config = dict(
    arch='transformer_decoder',
    model='autoregressive pixel model',
    hidden_act='gelu',
    mlp_ratio=4,
    head_dim=32,
    qk_norm=True,
    parallel_block=False,
    inner_norm=False,
    tie_word_embeddings=False,
    init='torch_default',
    residual_init='zero_last',
    beta1=0.85,
    eps=1e-08,
    lr_schedule='wsd',
    decay_fraction=0.4,
)
Rows from block 2, named by matrix and row number. Rows with one number belong to one neuron. Each number is 128 + 32 x the weight over its row's rms, rounded and kept within 0 to 255. All counts start at 0. Numbers have three digits each. After the name is the row's rms in percent of the matrix's.
# fc1: MLP up (model.blocks.2.mlp.fc1.weight, 512x128), inputs 0-127
# fc2: MLP down (model.blocks.2.mlp.fc2.weight, 128x512, transposed), outputs 0-127
fc1.27 097:126080225159134079086158132125125071118062112125153148135130096125177099103098112125149118091101157131098141110135112155138113125151101104082160158108144097155162129136122081132120108114122192154185150190069032039127171187106187134224154166125149141177118145156167078095115105139118124108122106146151119168150131103110140159145117102100151124172107148133153091146094126123108133120152
fc2.27 097:122148065064141142102086127132191146141142129139124142170140148118135127121166147136120116138122081155160110090125129159126128137152150163114119075136122131164075140135127165164157102119151098146136059042138235181111101000147084142095159109138138145098151160118142195120105125137128150176077121112139113122095125122159123103118154130127148124133123176136052142116200120111110165066124
fc1.28 112:176209160141185024114156162148160088120127131108127117084110145145143108127159131137103182119129074054113121120111147140138132120146137094118096146092093150149135178110081134099165163139144207109106080177151067189130123176114139101133145132141108132112185209166131160081145136124157166162131144101122134109061094160129121090099104145093087130115158121098099131139098093089071144117098
fc2.28 102:134129177156125165072072101103071176125060122176182151137104227153071146162150153102141098145133139118118153173193082141117124161109171138124140072093111134124096102140172146128114115111121138166127081090162178137156103101149124115225089141130090142108111118189115080163079083121148143129122126133110121098137143121071077122079097073169131119154124131148168131083120151161147152116134
fc1.29 110:126141156168139158143138103164089084161147085099162165116102150107119176119079137160142118154166076166118085112123066115164119198042158132185147094130121156191170110128069109122108088197205129154141075170132103132127118127173101127157131160149126102126117121114136120165122116179096161138152126128109138127127120075156102057157039127121094132173132094115122135075157138132127087118068
fc2.29 102:119126139142084080123138078087103073128145065062156105128122206139148117130090112083109125121157121109187134117137178108124137145141126134113153122156068147231167079140073187159096071166177112105110120113079124096109134126120160149132076200174107119118112122116116072124136141193140136130153126096153140120146109172203124113180120124126161138158163134156075091143105144104080093137107
fc1.30 115:200084125128114172145072158126111109176130186179136143144142122088145153184139137118198094181119156086119169190142080167124091146144155199128145137116147183105128102151136129088095107131108114109204129100135157120133186113167095181123135144193164176146143104105085100144113083114126101153088110108095150117126126072101154131151113066122078104104121114115124118113113076130115032113129
fc2.30 113:165103157150145091123119139036126080134149153191170072119169170155091121154102150141148146127142111107163117130163062154103112151075149143120107140118091098127165109154179172123191170134154148143122159140126049136181149081095179074141111166156180113134112129164120130134144067102167178115101108145078129106117128091176129073113121076081130161124124108133144066111091148140050129110135
fc1.32 092:151130150125069095088173101142116107092161130103102118114137154125157136203155100160098162149173087128130115120105202211123113161125109128157123148126089144114124137134102145177166165184176119129138088153149099109104181083118085072100094118120054124089137072154091168113177110122077140170147138165110123144122056113191192049126128102164139120143107103102107105093111144147075123110136
fc2.32 091:148177128083155081097114110035142146086138151145132182108106138079117103194140075104095130140126136116116164108127117090107132123147138145145094083088088123180175157116135073163103197121115164162157117114110123135145076158165156108140109149097208143106143097133122138108074120124125104107073189154112088183161107100143107151166091161100135180124126176112208109108118136198108149166155
fc1.33 102:177131159070135152151126129150168136172159135197173119141196122124134121139127127204146159120096113076090110104070117143082142120098135120137236060153102130132139184082138135073138080193110133144103073148099096103089197133199174117181201133125159166118098119165108141144148131133093166160140134108175119145143125126119125140102127097124117097113111123132115146073095124128141119154088
fc2.33 096:099112120115067096095099111147230019108129086112165161174174161139172113154144113124105169130110133112089082109111128134123140187087147188192183128120107089143076078047176096121106103129115153144134063159171149092117117115125141156121171131108121071127131120149101143102160078126146129177145156169126153127154136113141086099148133122102097146146100108180134148107141128167093149155142
fc1.34 101:093118133096138140100121138160118098136143165126115194150175118124130143124091130194174154125144110140108151146198115157175118098111143171121129125130103152119087141110137056064096111149118151133167145152148147121149176086080155102116116158179140179135140172125144113133121156115133112166172149107102117084004052044113156094121063101142099125141125087071123140146156175096178112093127
fc2.34 091:151132112136145129187096120100125167147127126146108125226163121168111133088119093135143145116133102176089116104162084093160110152111116067142101116204144114138094138075121118152126127093101087088135122142129211130115161076134116159107033077117089120178120167044116151132122154115185117190155153164091138114112138124157163151132168045147124137133101152140091141113174110091095081127131
fc1.35 114:143075126137121171128155177122111071121135146143146171160108144124167147154175112132134154143141145078095115186110103153142129142126115137143135179100168103117133118097167127134140121185169100126113146112137118125129077085131121146159166188169092119173139122162056090094146113139176131182111108143123136088111061040145136115147138102111148067073097111145081107038069160055146112054148
fc2.35 130:124062191105119124168117075092068146071124096110134127148160162139146159140135109098097133175142111139141160180147133178147109165067146084122103129077117109118154078138157115157097098132144086122040127169109136101137167135143134158145094096132146139116137089169184103135117121149177089151145109142105130177090169141122114166124126153117094147076188030160162112088147158038166135118114
fc1.36 109:079092145202162177122101163168143094149172134150087167097119125187225179145119136125099154151160120099086140138120097153087142155141100089132180184140151084143179112127127148151114096103130123225143163130137107123043125104159096109157152086157127135155148145109082175144155114141117181123173113111115103088139129082123145066068102123116089115093128144120102125108085070121114093135133
fc2.36 111:120151060164155151113118140088094095101150105180110081142115097120082120106135129116130130120113153135125126167170087129123136122079179090169150115129120160105175163199151151080143135073141087115135123131141132149109094127096110088198174100137149167147162107175090199198130101132165151165162109147123104086105147052123167130129164110137139158123152096141081110090081011121144099098099
fc1.92 104:080130072131181114178101088182121123115112063124141126122075105124121096146056132248130126149132063156132156136121122140182137135123106135113137144151115143121148104126072098156158154179163105160162125178198154122147160060173148128096114106174118196114115096152146162171087137156102153132165101127121094129089110144099134154073140129183117081149089127067101139129112135086089113128128
fc2.92 101:110094118110167071121094211124128106115172153116110075162091106086105178149115154097102106159102109156091132157135096089143097075107121207121148149141184115166126196140106135132126097095110171117119180124083140135135118214070164153115150189111136157115204170131094155134074070143080125120115160127169152123085167111143140129080143155179165074104117151129130117165112139111100127112099
fc1.93 095:119107134152184152144103165151110137119126134144121121192110144113087169148112071140152060188119121132063153122096221170156117066153113103168146108119144162056143204153155131060131155114124155115173132123086111139134195141147104048157135175153141126099124063080134141119117109153169105165084053119162167101128130125114093163113091111121115123139126118137114073086134101135126161115127
fc2.93 125:132143074113098090133129082081126112116107094124120116096128125164149140122142140130107146040145124088140087100146059066135154177114116151075148122138080107211077088092101158192131122145146111162085140161157128132116149133084168219085160059093103122174113182166155106130142170138112161067159203131102111113154148153121159129130150126138098131152141125121157188141125163111171087125125
fc1.94 110:138108096139181162174052143175156083072116141121159130128074165125174166116171093131116121082131144081099114136092142153118159184093178150129142124114147148129144084142104168131128155133143138144081168149137092090200103069157133059138177141125155097136108123167103110120185147187138178150127129144116103156150029131125141156132081081102128118036120111120077087097115118120135133096128
fc2.94 108:137119125107185096135147129115148126097108122158119170142130125133137141090115112110108084129077159105098120122129123049115151158114143175140051101154129087108138113136144164130073143092111130138109165168185193078122055077089102144076122047090140142113160126161116132120133148117118142147102142133146186159126161230103186133155061082140123133139138092123157132135089203164168117146192
fc1.95 120:170065157103125149119151140180119115104095158178130136130184147083172083094113140184171113137138148118115147158188147132158148123111088117109168108140102178167107125118088149110106115122132195150127150143121104137063129133198094126159150170152067190177145153202170088165100122149128145126154133085169043114079151105069104126068075140071114120121146108095107105103107119116138098108138
fc2.95 123:120115104098112143166112134106126149127156215106118176108162084101123179114115159105129128151147139184135120153134131149105110121174166061130147064150123098069116193159177141136069161103112139139132115128095116096175114091067117170140105113091074137117141142115141102118136142137127121125065083162119092122131143056072182163082126189203183157070143117159121144098103120149123182079103
fc1.96 112:177125144073160166146126174139128104138097135154098186095141182135131146154145103163134075111109086102112116152135118137142151108158152075115157136112164172123139142154076093122125178165094147115163122086139096071105151147095094137152103162207110157147169152112064151189142082208154104150161113122126142120053097102080093140141112142047166097149098148084137108058171142094120109156102
fc2.96 104:090145131130146141153146133033093149117107088121055097141170127166154141140164158097094143118141123107106164136148106159131129194104167093101124091092136129140096130053125153195124138084116164149112099061145084095120150128151133104162131116155150104110067128124104208077215156155123156170118154165117079158116097139187071138132148097087076145143142116168133118158158133090077108130093
fc1.97 104:118132147149171174125122126131127102127148105116079177111157126190155083141135122168166168169153059098127150152157088104129155187094054138149126109068122078115115112059113153122171121164124130101137173142124095092102177114152136137117171138126161146134113099079169111194162181123134150128137095126136091113110157100099180104085140076139072132175125113141138135134093135060110159012125
fc2.97 110:107126137123115111092114121144111171073153204149138128121135136072129121150129114139071167136131129153143121106168078126129133089117138107161083152103140084149106167109129088105159072151184143110137127140118162160122107203114097178124112123067106137128159149166165096199080125116082141115104119147121122058124172149116099144130139099137183150118136058125114215123105133150219144026160
fc1.98 114:133095122200141143136071158128096157098120128117143118121119097146174170110099085130101159120130133125133126156165134165105169110089124140164150168115147073123100120097142152102188118107109173141145172145050139126127084081129101140112182116117140111156138131101203118156159124175151218177134105177082085151098044125157117163080145104120122099074129125083119077099137049092119147064115
fc2.98 116:111135097121164073094149125107122128172141123134237102141150151177108100120168192099098141153147162101156148148163160097164197097189124187082119101116096167117073037154155145145092114172130128099087144086150104057133125122119113125128149117097110111123118119152113167134090102104119120151103118098144101137117104099092146097102150173093147105128115079163186180141169201112122080147105
fc1.99 109:218170088109107140105185155158180106122162199140153107118079103088117111150116078186145185194134099129113141160133190123095144083106086113145149133100117131090099173116149065108132180200099094105114202116168149087133135092164141127102120131153132192101141150106117114114150138142127131146154116134115109065086068067130084156111095146098122072156136138111129142111111097116086151130116
fc2.99 108:118140143138042121106145187199171116069120121119092170137079136140121121144131153097104122106131042123128125119171156111139125147101074160123088107106113120157163135121086141111046174159133124126162102081126106115118138116143093086094144125127161139125080155157140132128159143168138110223189154126140088104134114119076143121109129114175106110072103187179102149155193076159183174099113
fc1.100 106:139128137124159080131118156161142115105127139168187101162124124169149187125146078105120083087110147067140122111094084097108116112107180165116159136137166131114121117104135131122170074151099156193118115183100158139114119149186103072114120153146112151172202132153188143163078191218184175149164139072152143124119131138099131093063101111081086120112117066096099118160145110100125103135094
fc2.100 128:124128143086159146122133093112074091121086084132147159110133133112117124127135150139055113157169097103083173131167130177090084146145106040152096196123100110125094114121084122171167153191164129090135159087145122102111107161084117128171155078124079168142109134084086194118154097141142143158106081147115147082107162082175121152175155119177154131194093149105112190144178100177147133135136
fc1.102 100:154148104061204079072178131115137068150113125199133151105132152106175107137105154105167165151072083135112095122146150129125162178087101084114122145133157124128222133112130128144124152171172114177146107141162151143150102130161156107170124103110134137174094166152078130164120088096142142135103118121151155036099085123151168149142118123066145121154094144146093109104161045104158103176142
fc2.102 106:099135141124115155124170131164114130151162114093046123172142126112091146168174098160139101121115148117134099141124131165072072053062106141155124117116145144096131090157109132083177123207068076123114152116204067141098134160114120126147184097130079142158133120146114170122113104148126129106102089135199173121106118091161077160177155133149099197087159111121178114153116160145121137200134
fc1.103 097:146142137098143099137120085158146102140160142154103147122088140109169164087172069125198176130156149135036123154151130162100146115117091188138176145107140162138171069127128162129143103138136170112177108132147157081124153083142149108179137095128112138066172175136114123135121165188144105114109105131100094109150130145141103134157156124106106112137064125119166122035143070090075033149085
fc2.103 089:173072116089131126129123086125130161090161112158122134083122143129123105149153136089175152099052093095153149129119106124092184073113068204138082171137143154163137081116148145132184105117092129150110096117178154097119171095161144170140090061153107160084139072135144091164091190162146097119138163118169104109177134135158155126212100114104100117150100101084176175090169108131115131161114
fc1.104 094:118108107112239169169148174145135113109074106203109163128161163151108143111109145184121092135111155109144115134209114125131153111113131177169109083161108125127118131147155108078149150212119132079148136109178090116167157114125080132113227102112146156099138155149161129129151110145147147100153129081133141112108117092090078060050124134114110095114113098094093168130102098086125122161123
fc2.104 109:147152115117115133085112067127112116146112078081130115156092131099157127185112054179103183143121150139116160106063161090124141148130069133114096118081106200161161138111108185159110092111200119123127090159091084110185174060132139108128090114145150192119121155050124109153128062144145172165106125081119103145140131122185158144142125173181126119118155126110173146134151163133157079149121
fc1.105 100:159145195154159112093027149185205144103136128174124133144054110162201131136159116168132154203145120135125132113126123134096136136077156130119157162169168114105122115191166176125112090121172116094069145154151093113080103091181071108078121122149158106107151164078147136119130158128157188142165138116136107119085094138151104093112100166103087078137130085089145127131113100122111134104109
fc2.105 101:127105135174159061129148150114127157170130172131135125086079128120103166078142138173141101136125131125143156174160098130113128101158129188105171064102170105128167136093209049124095153116122126145180151103096192147112104127122099161081122166143160129128113104087142156064076091129125191064138127113089129115110137181099120170193152149140163159095172099122091096095158080139163106072128
fc1.106 103:138157166161153127095113120153155054078140099124161162140080119098179183158119074118179090189129099115145149125108146181147112117068094114128104198093179128108137075183064136115173162150143155073156152137117091120109115107138142136157162168193135141143175069138182103111125175143145136152137109094138090135139128080074222107135097130123083106084096141154147130117119131128131099091134
fc2.106 093:184160113156107096150122116143111091206165061109099167118128096172125089198187116123162117143149178093181099029047112146136094111085128125163112159094143141134134181097126154079126057178089153103151122100158096130090147084107150103145142099123108119108108137083093165136124112146154140147139122142109130178113141133152151116107079158158162175090132136063148161136146090151113169128096
fc1.107 104:171100141092118075127162135152179123124152193107172097146107108139157115171159055129174152204123189149172113162091122138129135153127126143122145172092210097128194130094137104168088095146169136162084137197063154067167113030135106125167118183125054102115110153135123120134093146121102128107159130107136133096139130123132146120126075122112089118144102127126136088106149122133097089136085
fc2.107 104:103146171154091085197155144119107138131122121114129100138162126100130136091165154068219082111132149127182100113126099107095109122110131096090135142140156114133122200197097181077122094179137098158164179065161110188088129153143141124079139087086216118122100143124135113152147142113149085079092157133140082181135177129138126128082081119125118109153099127123107140113177080094118145181162
fc1.108 114:125162123101141104092103085182103125079161124138172113103118125121138088145168141178152078130096150075130110107153128109128117180092106108171144150140114141145189139118101092168152204150183203183154157125102151051179171156142163119150134116089166130091068128123123062174143144191113186133121149148090135142140083146124159143119134079098110109097117137122109078107095145132131143029118
fc2.108 106:113074098147186051161110159109124089125099114174146120104064161121165193089149173144108187104156139135163118147130184136154128091161085077130090152147173163157157134087146158124079135066104131131123223132070154116086112107119092171136133123105098176077204117151116100080129142153127135141111088112144107119093110105114153132163113109157102141063151104176174116100144136110169116129108
fc1.109 108:197129140129142134132084181155116135121091193145153144077158128127156162143131119137049121154091124104128107126138170125135124113061189116171128090103133118080234126133161092118185187146180153167143129130110154109135131197113150110152144081103149157109100082109187142169151115136216130199082101122100104123122138139074137108149092111146112115078080138157116090101116098099134120132138
fc2.109 104:131114103128174141195113134157158197131183112142074063150145134113086084100136067203177138080133118100136118108067120152109120124112168107063165125141114132099137094109064088135153119158172128124167101141151083114152148124164136147158091089140130204153127097061187188107121142118143103102115126103127054143158132171120118121194114145185130164160105124127135137172099118089127110149160
fc1.110 098:116157126186209137115144137140074132100086110210107133155166135132119109070112121130162097088104168091118104123087113166139191124138157167177164137138195129145120097121096162087148101123156174090149134078118111186173090105132123083146150103137093150119156159178158112105104143181185189097137133115139153160112115080141097138122157132090132115046129123107067127104123089072143080079114
fc2.110 103:125164114055150120106114130171169100069137200144127158153118160089077113150185120143115120173078151122156145076108090045091138106167123077089085128156103123096132109120121114093116174197125098132141085102148113109190153138147121147108124132101190172121162148066143149099096076142149147179070122101158084145102155164122102164157145172130136113138179095131134182129076152150118122182132
fc1.111 109:207210078093115074120146118131205120101111167167142129139125134150124131149133130152131129118080134071149105137155157093137180147126143107225180134138149158116134168075137140099165156169130169084160214155171127102139166093192137125147137116112113123116079146133078138159112112117078109148122129126132108065118153130050140103139136154091141128072135131096074134120073123112073127133107
fc2.111 097:103109112121105134134126159110158143141177161136126095126154143153200169113109156116165082172124125116096143092149131127149138131133047097114132100174054136097111151122146124151090103094098079122083078109140083146103107187118120091114188097165178145159134123172124140098135167077120174203077108118086172129102097090150101132138082118126110062157123102194215127158158107143146150185156
fc1.112 114:194103129162205160043129124157124076125082151142115116092115115151123090105108086149173149165178059145125143153162139183157110145123099112129148121095120095161134125159123107108148122138184153053208121171149152054066142182123102103195156120145173110083118142061115132080123114143164166142111109143121124106084113126148134138132103080149121118132144056128130108148121089108156133086145
fc2.112 107:110147121144090094143161128073184068162158093090174105169105147147129163123185104080156148174110121125125150158065134068158146139195092086117163114165099164122149114111137116098132140188108153118178165141153149102103052110158097146113102159096170109164110127104058112152168127112133149144104104156108163075105081125152104146192154130125157119169128169090148122045098079151142133079116
fc1.113 099:157061194135176172074147127122120094155144149116100140132120076127093137098124111143115097159171158154097148179145135107098122134106115087145121159161199160153119121144163093148136056139081149102145111196170135134134163138170052112137107123190146125182085100123166130164126123180168189099163079143103159080145134088043134118069124112106111077122120103117129111076108099124118094098139
fc2.113 097:121174102173094132120075075091139111056110137126152088146104140131136074115144151176174129135138148127132130127111124080123164099139125205082156123124048145140088098103088110143193098114156153147200063065070135099118126138119082141160113155130136124142124108202108114143137119147158149111162128149152155136108139140171161137115139158073082094155129048087126119155140066200171143140141
fc1.114 113:186138169143133158097109136196162112109090214149102094075108129089117084174099100120135139136130101134135135187145100180093120117124178070095191118100141109067191114165134145146166148140096153126104162100037098138141216085135154125097149090120143095151185130123132116151149156122132126148169098148128078131079136091122137117141159084083101128165080124142140101101133079111150108176110
fc2.114 114:119145135141045113173094126152114221135111159205176090099148138137143138113156090042125149148117187087043147144159115174126146131127130171092107112151180118174128102174111140127123136091090134114146100118145138138137119137102133139176137163118172108139126102140157178147094149112112144075119120138090167088094142085118122089045134142189157135114138107088178103082133190136114120093086
fc1.115 110:107223144076141099115129180131114119143126201168149079071099149115134119140100147169155160121110129133140108167064128099123156129134159139173110096103166162115121201072127142159145098149106158105169115141116121166215121139121161142204148098149100092158148142128122096169096080147131213163160114110129122151105122087136119143104103140089147104088111086076072114096133102100073076144139
fc2.115 106:104193160108095175121106176091126121144138119129100126168142158095131087161152151133072157134111184044095128138127083155111153140117075219129086101120113141126122171123158108073142124159146136137156167104098089093123136164122121155103125106106153132162144120111178148095097106152192081059157119105078161118143179088170131147133148167108183157089155220122104132107079136073091140123133
fc1.117 093:152103152089123115114075143201141109106048143112114097025134126066126155158095068157120157099126117114132127168132130193096144163150126049129177124129107128134136134124066147104093141152087201130136158123148130120177208068150129080208100138147109119113133153140100131130161116131071139106101139174057152172110110143150140155142134093160170125162096087148147113134112123120135113128125
fc2.117 102:137185152142099090133159128099150052195148169103122184164133074115071091174089092167134166118123130127095167148141174115108131122147137129163086056160183171130093155125117125151094150069111148137134047098063098116102059159134116151094106148169160160106091135104132171128133102133129131150128110134128157104158130062149105112122135093168111145090141100112222173098104153128160110125151
fc1.118 103:099109070106134095067082083185109165138135165087136114175113108131119156166081056115086123172195159147136170194136150170140136144111160129115138129128162101113127137168113129156155111105147112125204116120116107087251144114151135114139142131143130175132144138124154061157158139120114123124068107164081084079121097096185139132104095093132128118133109059125146100114141128055131109091129
fc2.118 102:098100138178084134088170177059177048137159130197114103090151140125145081150114149122067112110117075186137138141165153065116102135135112128156117168175099117125113167116161072104137160120075119117102101168205086042164079184134142150131170159153134116101131101115095082131172125111152111112160098127127092124102146131156172125140171119135174100184129109154118113136169119124082110135118
fc1.119 113:163159098136198198135137170144160077082182109159105130083104093141087113114135028191155123168166153151137112143117113138135097138085071131117082120182191114110145117087115142105115120170211159161154154112133106174199106094127078121137135127190163112121124154119126084115137103170103197161140101125126116115111109108091120077136144108113153088095142093117130105078126153113121142087112
fc2.119 100:080083095016122089134075105167108127140192144048130141125164149081147208150162128139123101110112104192103177157175180088127122162160119150112120112140107159125156122122135048171156149159092117125101189145146088084093171149130125125150069097145145166113129099117143138131119136168124126120122089108121122126165143141085076167215136148110120142156170122149117086139114125139119139085110
fc1.120 100:157074144178117123149087066197173177114120133125193066123130112180187157138095103109117129108110146139149119151163140123179163141071214146105147127110144119123117120130155135127127118113173117132127122184107167158137131069120172088142127120150077177067174123173156118211091157152143152133160115082145091131139128116092135138090082122130118118098099115078154073093156128088055099114160
fc2.120 108:100122144145117062142159155135066041095160189124154120087140148109088148075167196173173085088136134163132176160156146234099130107106108131144060144125181123081099101097162121094117159110111125163110156137165066176146044126136081137129168118126121179140146128099108171095133141124138081150068127126121086151128134134162137117124152108109102111114142166151099158111122108135161152131109
fc1.121 118:136169088093165127106171125149154140112148158125144091102101158099123154146132083202147172127110157121077078117105165139118131147098182142145101116104120104153132136152130138158167098162173168046155081192132129122116109104143135113133114070105145093077186158117145141143127095198167188128168137162130139126118080151168120078137159064148151121055108083048092099134162107118095155087082
fc2.121 112:141148114059170079119180143081165147075171118102169150090164091117069056150100129197100120145153164127145143174065102133100142141148109153162152069121157155091150181132100064108131128176156132110103156133097114161110130109182107120123071099116089106166143125179126165101157125137119115103111137154124135106128087122135094104160119183129142185137112124151171101179160137038126160116071
fc1.122 104:145177099174150150095144125172122091080137112105122139139161103098160134129154090146137158138147110136109170125206114189121108127127086098107126193132144139132137078163107120151180147119112134135156152148137172068072080109130133116216127140214079196117139109151135146102138180177159118129142137105093097129142048093132089149111125169132127108113143082110073112119141076095115065065175
fc2.122 095:107156151133121149161197145035156115085144100099125113147184131147145140186144146077129122140104113101096128098119109084138092128093049158114125203133162114078118146158095117155122107152143030106148136146143182152106130116147150148088134132135151096134122181119118144093139137213156063155151111110103139179118136051091198130120141134110098147119133139075081147161101124155142080155148
fc1.123 094:154130150135079136091150127107195067173111186103136201122067179157138097143157100145137118110124087112130105119112111144116148166089126103173177120101130161194179099103107097156151143174091111131178098073152149082129159132124118131233138075135127147163112115109173110139146092129095151146147160147063136194141110145132121145125113125103099094058150079058139147116135115130187111129107
fc2.123 103:118124124123175122109076154105162146135149161195081103176097088085090149074138039104087159108139147150151095120161163086156154096155149135117068093143124089072090133173147207080072143121171136126125094131095093128145079145116131119073149165113118116077108117175127152151150093137186104161112128126177113122118120115150169143170099126142177144193108188121088133140134154133097143089184
fc1.124 131:152182245064158130116170127124103114143092158121093105172115160139091109091098129158143131159128093106104128127165111127179108144157128096124180103122139105175122141139072173123119119100156178157184163138156069080072175221151133116193136097114146171125129162162173085118127154164117150131067116131124117124080127137112135102084139097143122131061117129147120112118123065073116108108144
fc2.124 122:082123069000189152166152137140160137108071126111113152126111113132075120135143179099112094156136082168139123161143153123135135175146143106114105117150160117180121148146105190147127153093130105090143163061142172136127150101145114138049166021113152093151142119093176135129143136156125182151141121128161113105088114116108112107078184156162111159111145113144100136097140079122129125120155
fc1.125 110:128149201131153093133064105152183080140099136149135146159182084121137143145172040110125111073124171114146119142128126142091123131141099146153171175150159089180163140145153107150177105153138076145193156222083065123167144134166118130116159123085157135102124171142126104141164184120097126123091133144041072118126153115095137073122117124079140114162132129113123122129062105108147094108111
fc2.125 099:096152125079127130160147117111094090184131081151091181119152157129097090114196156112187077149133148145143120122153174087134149076081157126136151109155142131104091083113154119057142132172193081095087132133140165153115103095140114117176128130150084110098119181114175188163173154125155150126083132118139184106117030075114121187113091164111124124141116174131132178121118085094112120177096
fc1.126 107:124114162171164144135141081190121150103132119116169096143134158080095157126112082098170080124145161113083141158133155130148196128112087161162184100114126141110137101144107098167138111087092157167178106130130109125144118167118113093114126152152157170099149127103094112230199165197140154170108044131108128137130118067140121108102055062106070137143119094127129116121115118102156114106056
fc2.126 102:134122138087096144116130061131069149100145110134128122211105128192172098128077146177111095124129131130054076069149164144123120081060102165125155111080105136121137171104134094099104142101126099120169150183047115121133151153066093160120115152121103121113128172118148155112216124189131160128175121095126127123129133127145144150121217161143114180152108114157131133136163131190083129149123
fc1.127 109:133094129136142112195142149151170132113116075146129113106138110140136124201086075194139124190117164121103119164093168140169149151087168131145127129140129084084137164128137132104114140172127110042148104207138111119077167140216128151065107178170172123140101141093148165146106119129117193151114140148103095100087125111118106100082107103137128068094078097077126127140150146071063135146144
fc2.127 119:130095132114121134105134141125171094111127134069086083164099077140191178064162116192138130121168150142078088109168130128164160093123167125132135157151177147088060138082119129111118148110131222094067082116096112196094138155148103183068104120149148123085173112108117173157123147135144143130149103115113116182080147142123158121075130125178061141138166075105126104106165131115152148126086
fc1.128 106:211129217147094153135210118108121122108149143137102091197097146069090075126110100145138116132164163080061163171126144110156143115116141138116144174124117118134115158112081155126161055148153167084174092149123053141100166227110160131100099132137095158119171158129121114108069129159175119141097097138101120129126125152107144108155085091107145124121143106131088115131170100104081109102103
fc2.128 095:111130039095165137184111137118195147086107104124114167083103155130122149139115102122097137126099113148159149141161146095113135147162118181154052110135167156153109140148125119102140147101116122102128156117115255095146114000149126049105154071081134071161139092139135085159123154138123111127184158118144089135153111159119154144109125121122131129099137148117133137120126126169145138163150
fc1.129 107:100109135133126132104134072149172121128096102146174089131195124142119168125133155158145111104141206095136098128115106105167164111131177153152139148157148079092157104084111130138145093098131214178140106190052140156177156113097187079134176145118132160130169117176103127122090138199101140174192137149085147163142123126093112105123118090058090102103074110085126098100128136082124117081095
fc2.129 104:134101150165160140184131087181226052122148164106145114167090154140140085100116133089155105116119163094095118080161075113150157120151131145177106143128145129133150149188144201111168104128199105111099102091118086172136093054110115162097142128129105121114205163145089090128114145127098104120154152120131140131095121172127070098053159122130123093129157141187094114136109111165084098143101
fc1.130 105:125128156180124140099093161184112121155081104120215133087075145079168134164118121151103127115120103067086100144061108238139134107141161082099126127145121125100174117165142161102128174132164096106133207150109123093177120107136113152145114161135139140176146179062057136170123114137135140128142131150131110136125145120172125148057142131114169099071112123144111075123114081093092123072126
fc2.130 101:115154124112187178114140087139157093097145111101140160100044164107175109144114132111118206140085193076163079062097121108134083158125172096115098091177103115139076136116121119118185117171138054122097097096154155165114136155120188159152099174112130138112103140152104172171164087129145148096118120118114107181131128088122107123104102107135148039181156163151154147122158136153122187124136
fc1.131 104:155115152148109091129139085154150117159128151152145109130130188132149149113142070145168112069100178151168074148182111121125185110109176174149136096094125094164137163106139128107148074129139202127119136145081076147168163097140140098078092080122122150158145154151157114177153171196145165125163118104157138125147166124105102105060114068079075139107118103067139097131126083108064114189078
fc2.131 122:106151139177156180118117129140040041063122131107146156164108095070134098123133120135125064113180124103079137128158126213112136131150129100120074145101142140119092097184157189118098156152090156146141211099158105102113126189168097153164180082109101146127157113136114135130128142139137100167083122144132086122042141099154126163146111128127175081088131160124132093127150145133142171098125
fc1.133 109:092145146136120137095195096126064173149138114115103162116134200106096142128076158149107131155200124117099154156149107115107111103111114117141177090140145169171119128103061100096113108131116106079152144154132141099155170141206086101111149097162086098147139131135079149141150146213147148164153052166150145088086088066149139085127137130126076143115091057139136099081116102141127114179075
fc2.133 109:173068190124106118112129144169121118145161136089127081137187116144113130152080158056092158080105122115137128118170106161102182114096193181189082094135142159158134138159092139148111192088129158168089180042128120101087102114103106129128150145096107134138146140149162130120114160134143162072117157139187173147155085161078097138149119069096132101127106113144166082153084120151115085172096
fc1.135 112:158138162105179126128111057162107147104112107144120099113133114135119163173135141164121099194132096147094105119083181122196138097149111204158154124146132067113091147103093082104159084144150160134153071194184078170195221109133069063116140127138138106083120141136144145104164164165090162131143106136148102112133126152141097081073088147130114099113108106118134082097116134101081151153116
fc2.135 120:125155151146163101122165142149165125134112089167185129166155044085028072111149186118115171140124078177097097102184072132127082139088177100155103111152105101137178196175131160101115136137157122124081136142125160161157127162111059133102165117088137109149129101160177152140114134119173126104091130130152151097057105112123106129111154133199130127101136119116081095150107110117091177104132
fc1.136 107:137169105118193225079154106172119178176106103149111133092162135072177162139133131106141116174123117119143129131169162149108120098120189059095134133136138184130160133133186110123088104120158125098114118130203108172148109129145138102161101103154175124105159147153113146125130147174135140101162127113100125079038071113126177110078127144122139130127105066094094113053159066143129095092141
fc2.136 108:099148119177077141134117131057100146172168111170111086129102144157193179064117121164123094139116085098056117142175199123089132117133194133143144141143138155157085116122108155161085084125123093169103148152075132107129126156176174144150000100111093117094138102154118121098114145122150160094113128158067172162129105086108150144162135150136132163162107135099146153107145144158070109131115
fc1.137 106:165095114089161108126141093142141084136143092142135202097156143113125174173065150167171134149134112152067127169135101141074130114081106107147173095107128150115120167120071072155110138132156104152161132190115166100087212128188109106140090121116137129126115155135094134125180108119094100151114097214137055184063144099176158113165143130119111121143070102129120157106090085095121115152088
fc2.137 108:103152218199109163069114119145138107162083189146166121193140115143132147169097114160127082138153147126127165136132169120111153158097134138152138133085094170104091111122147130117154122150069148184151124125145048128126094113052135136197124112119123174079075143130109116132067108085084082072105120111120126165149157157100170178155131101120170122110099168157160099156123176082103086119134
fc1.138 109:152191141127157165090127088158144051091155125119146131118153083090169117208155130121124175178151072122097170126105148146089094177074112083138103172113157104108124097117144113108147203121179126082211176200148094171127113173139150112144124103168102134074141099113088134107156188119102145140096133155090084097133076094146160118121124128133122111094107100116104111081121148109084108132170
fc2.138 106:103171128103070155151114105159166126116114086125163160095097112109155138157131081117150207133174106083206145109110123062130106069112119163087103093141121125117130115155128125126153139137098123152185041139185113191173128109154137094148107101148121153157078140138119120099168164177149124142064124141151138163100070109113137100124135116078127077148131172177152157067135155196060139101142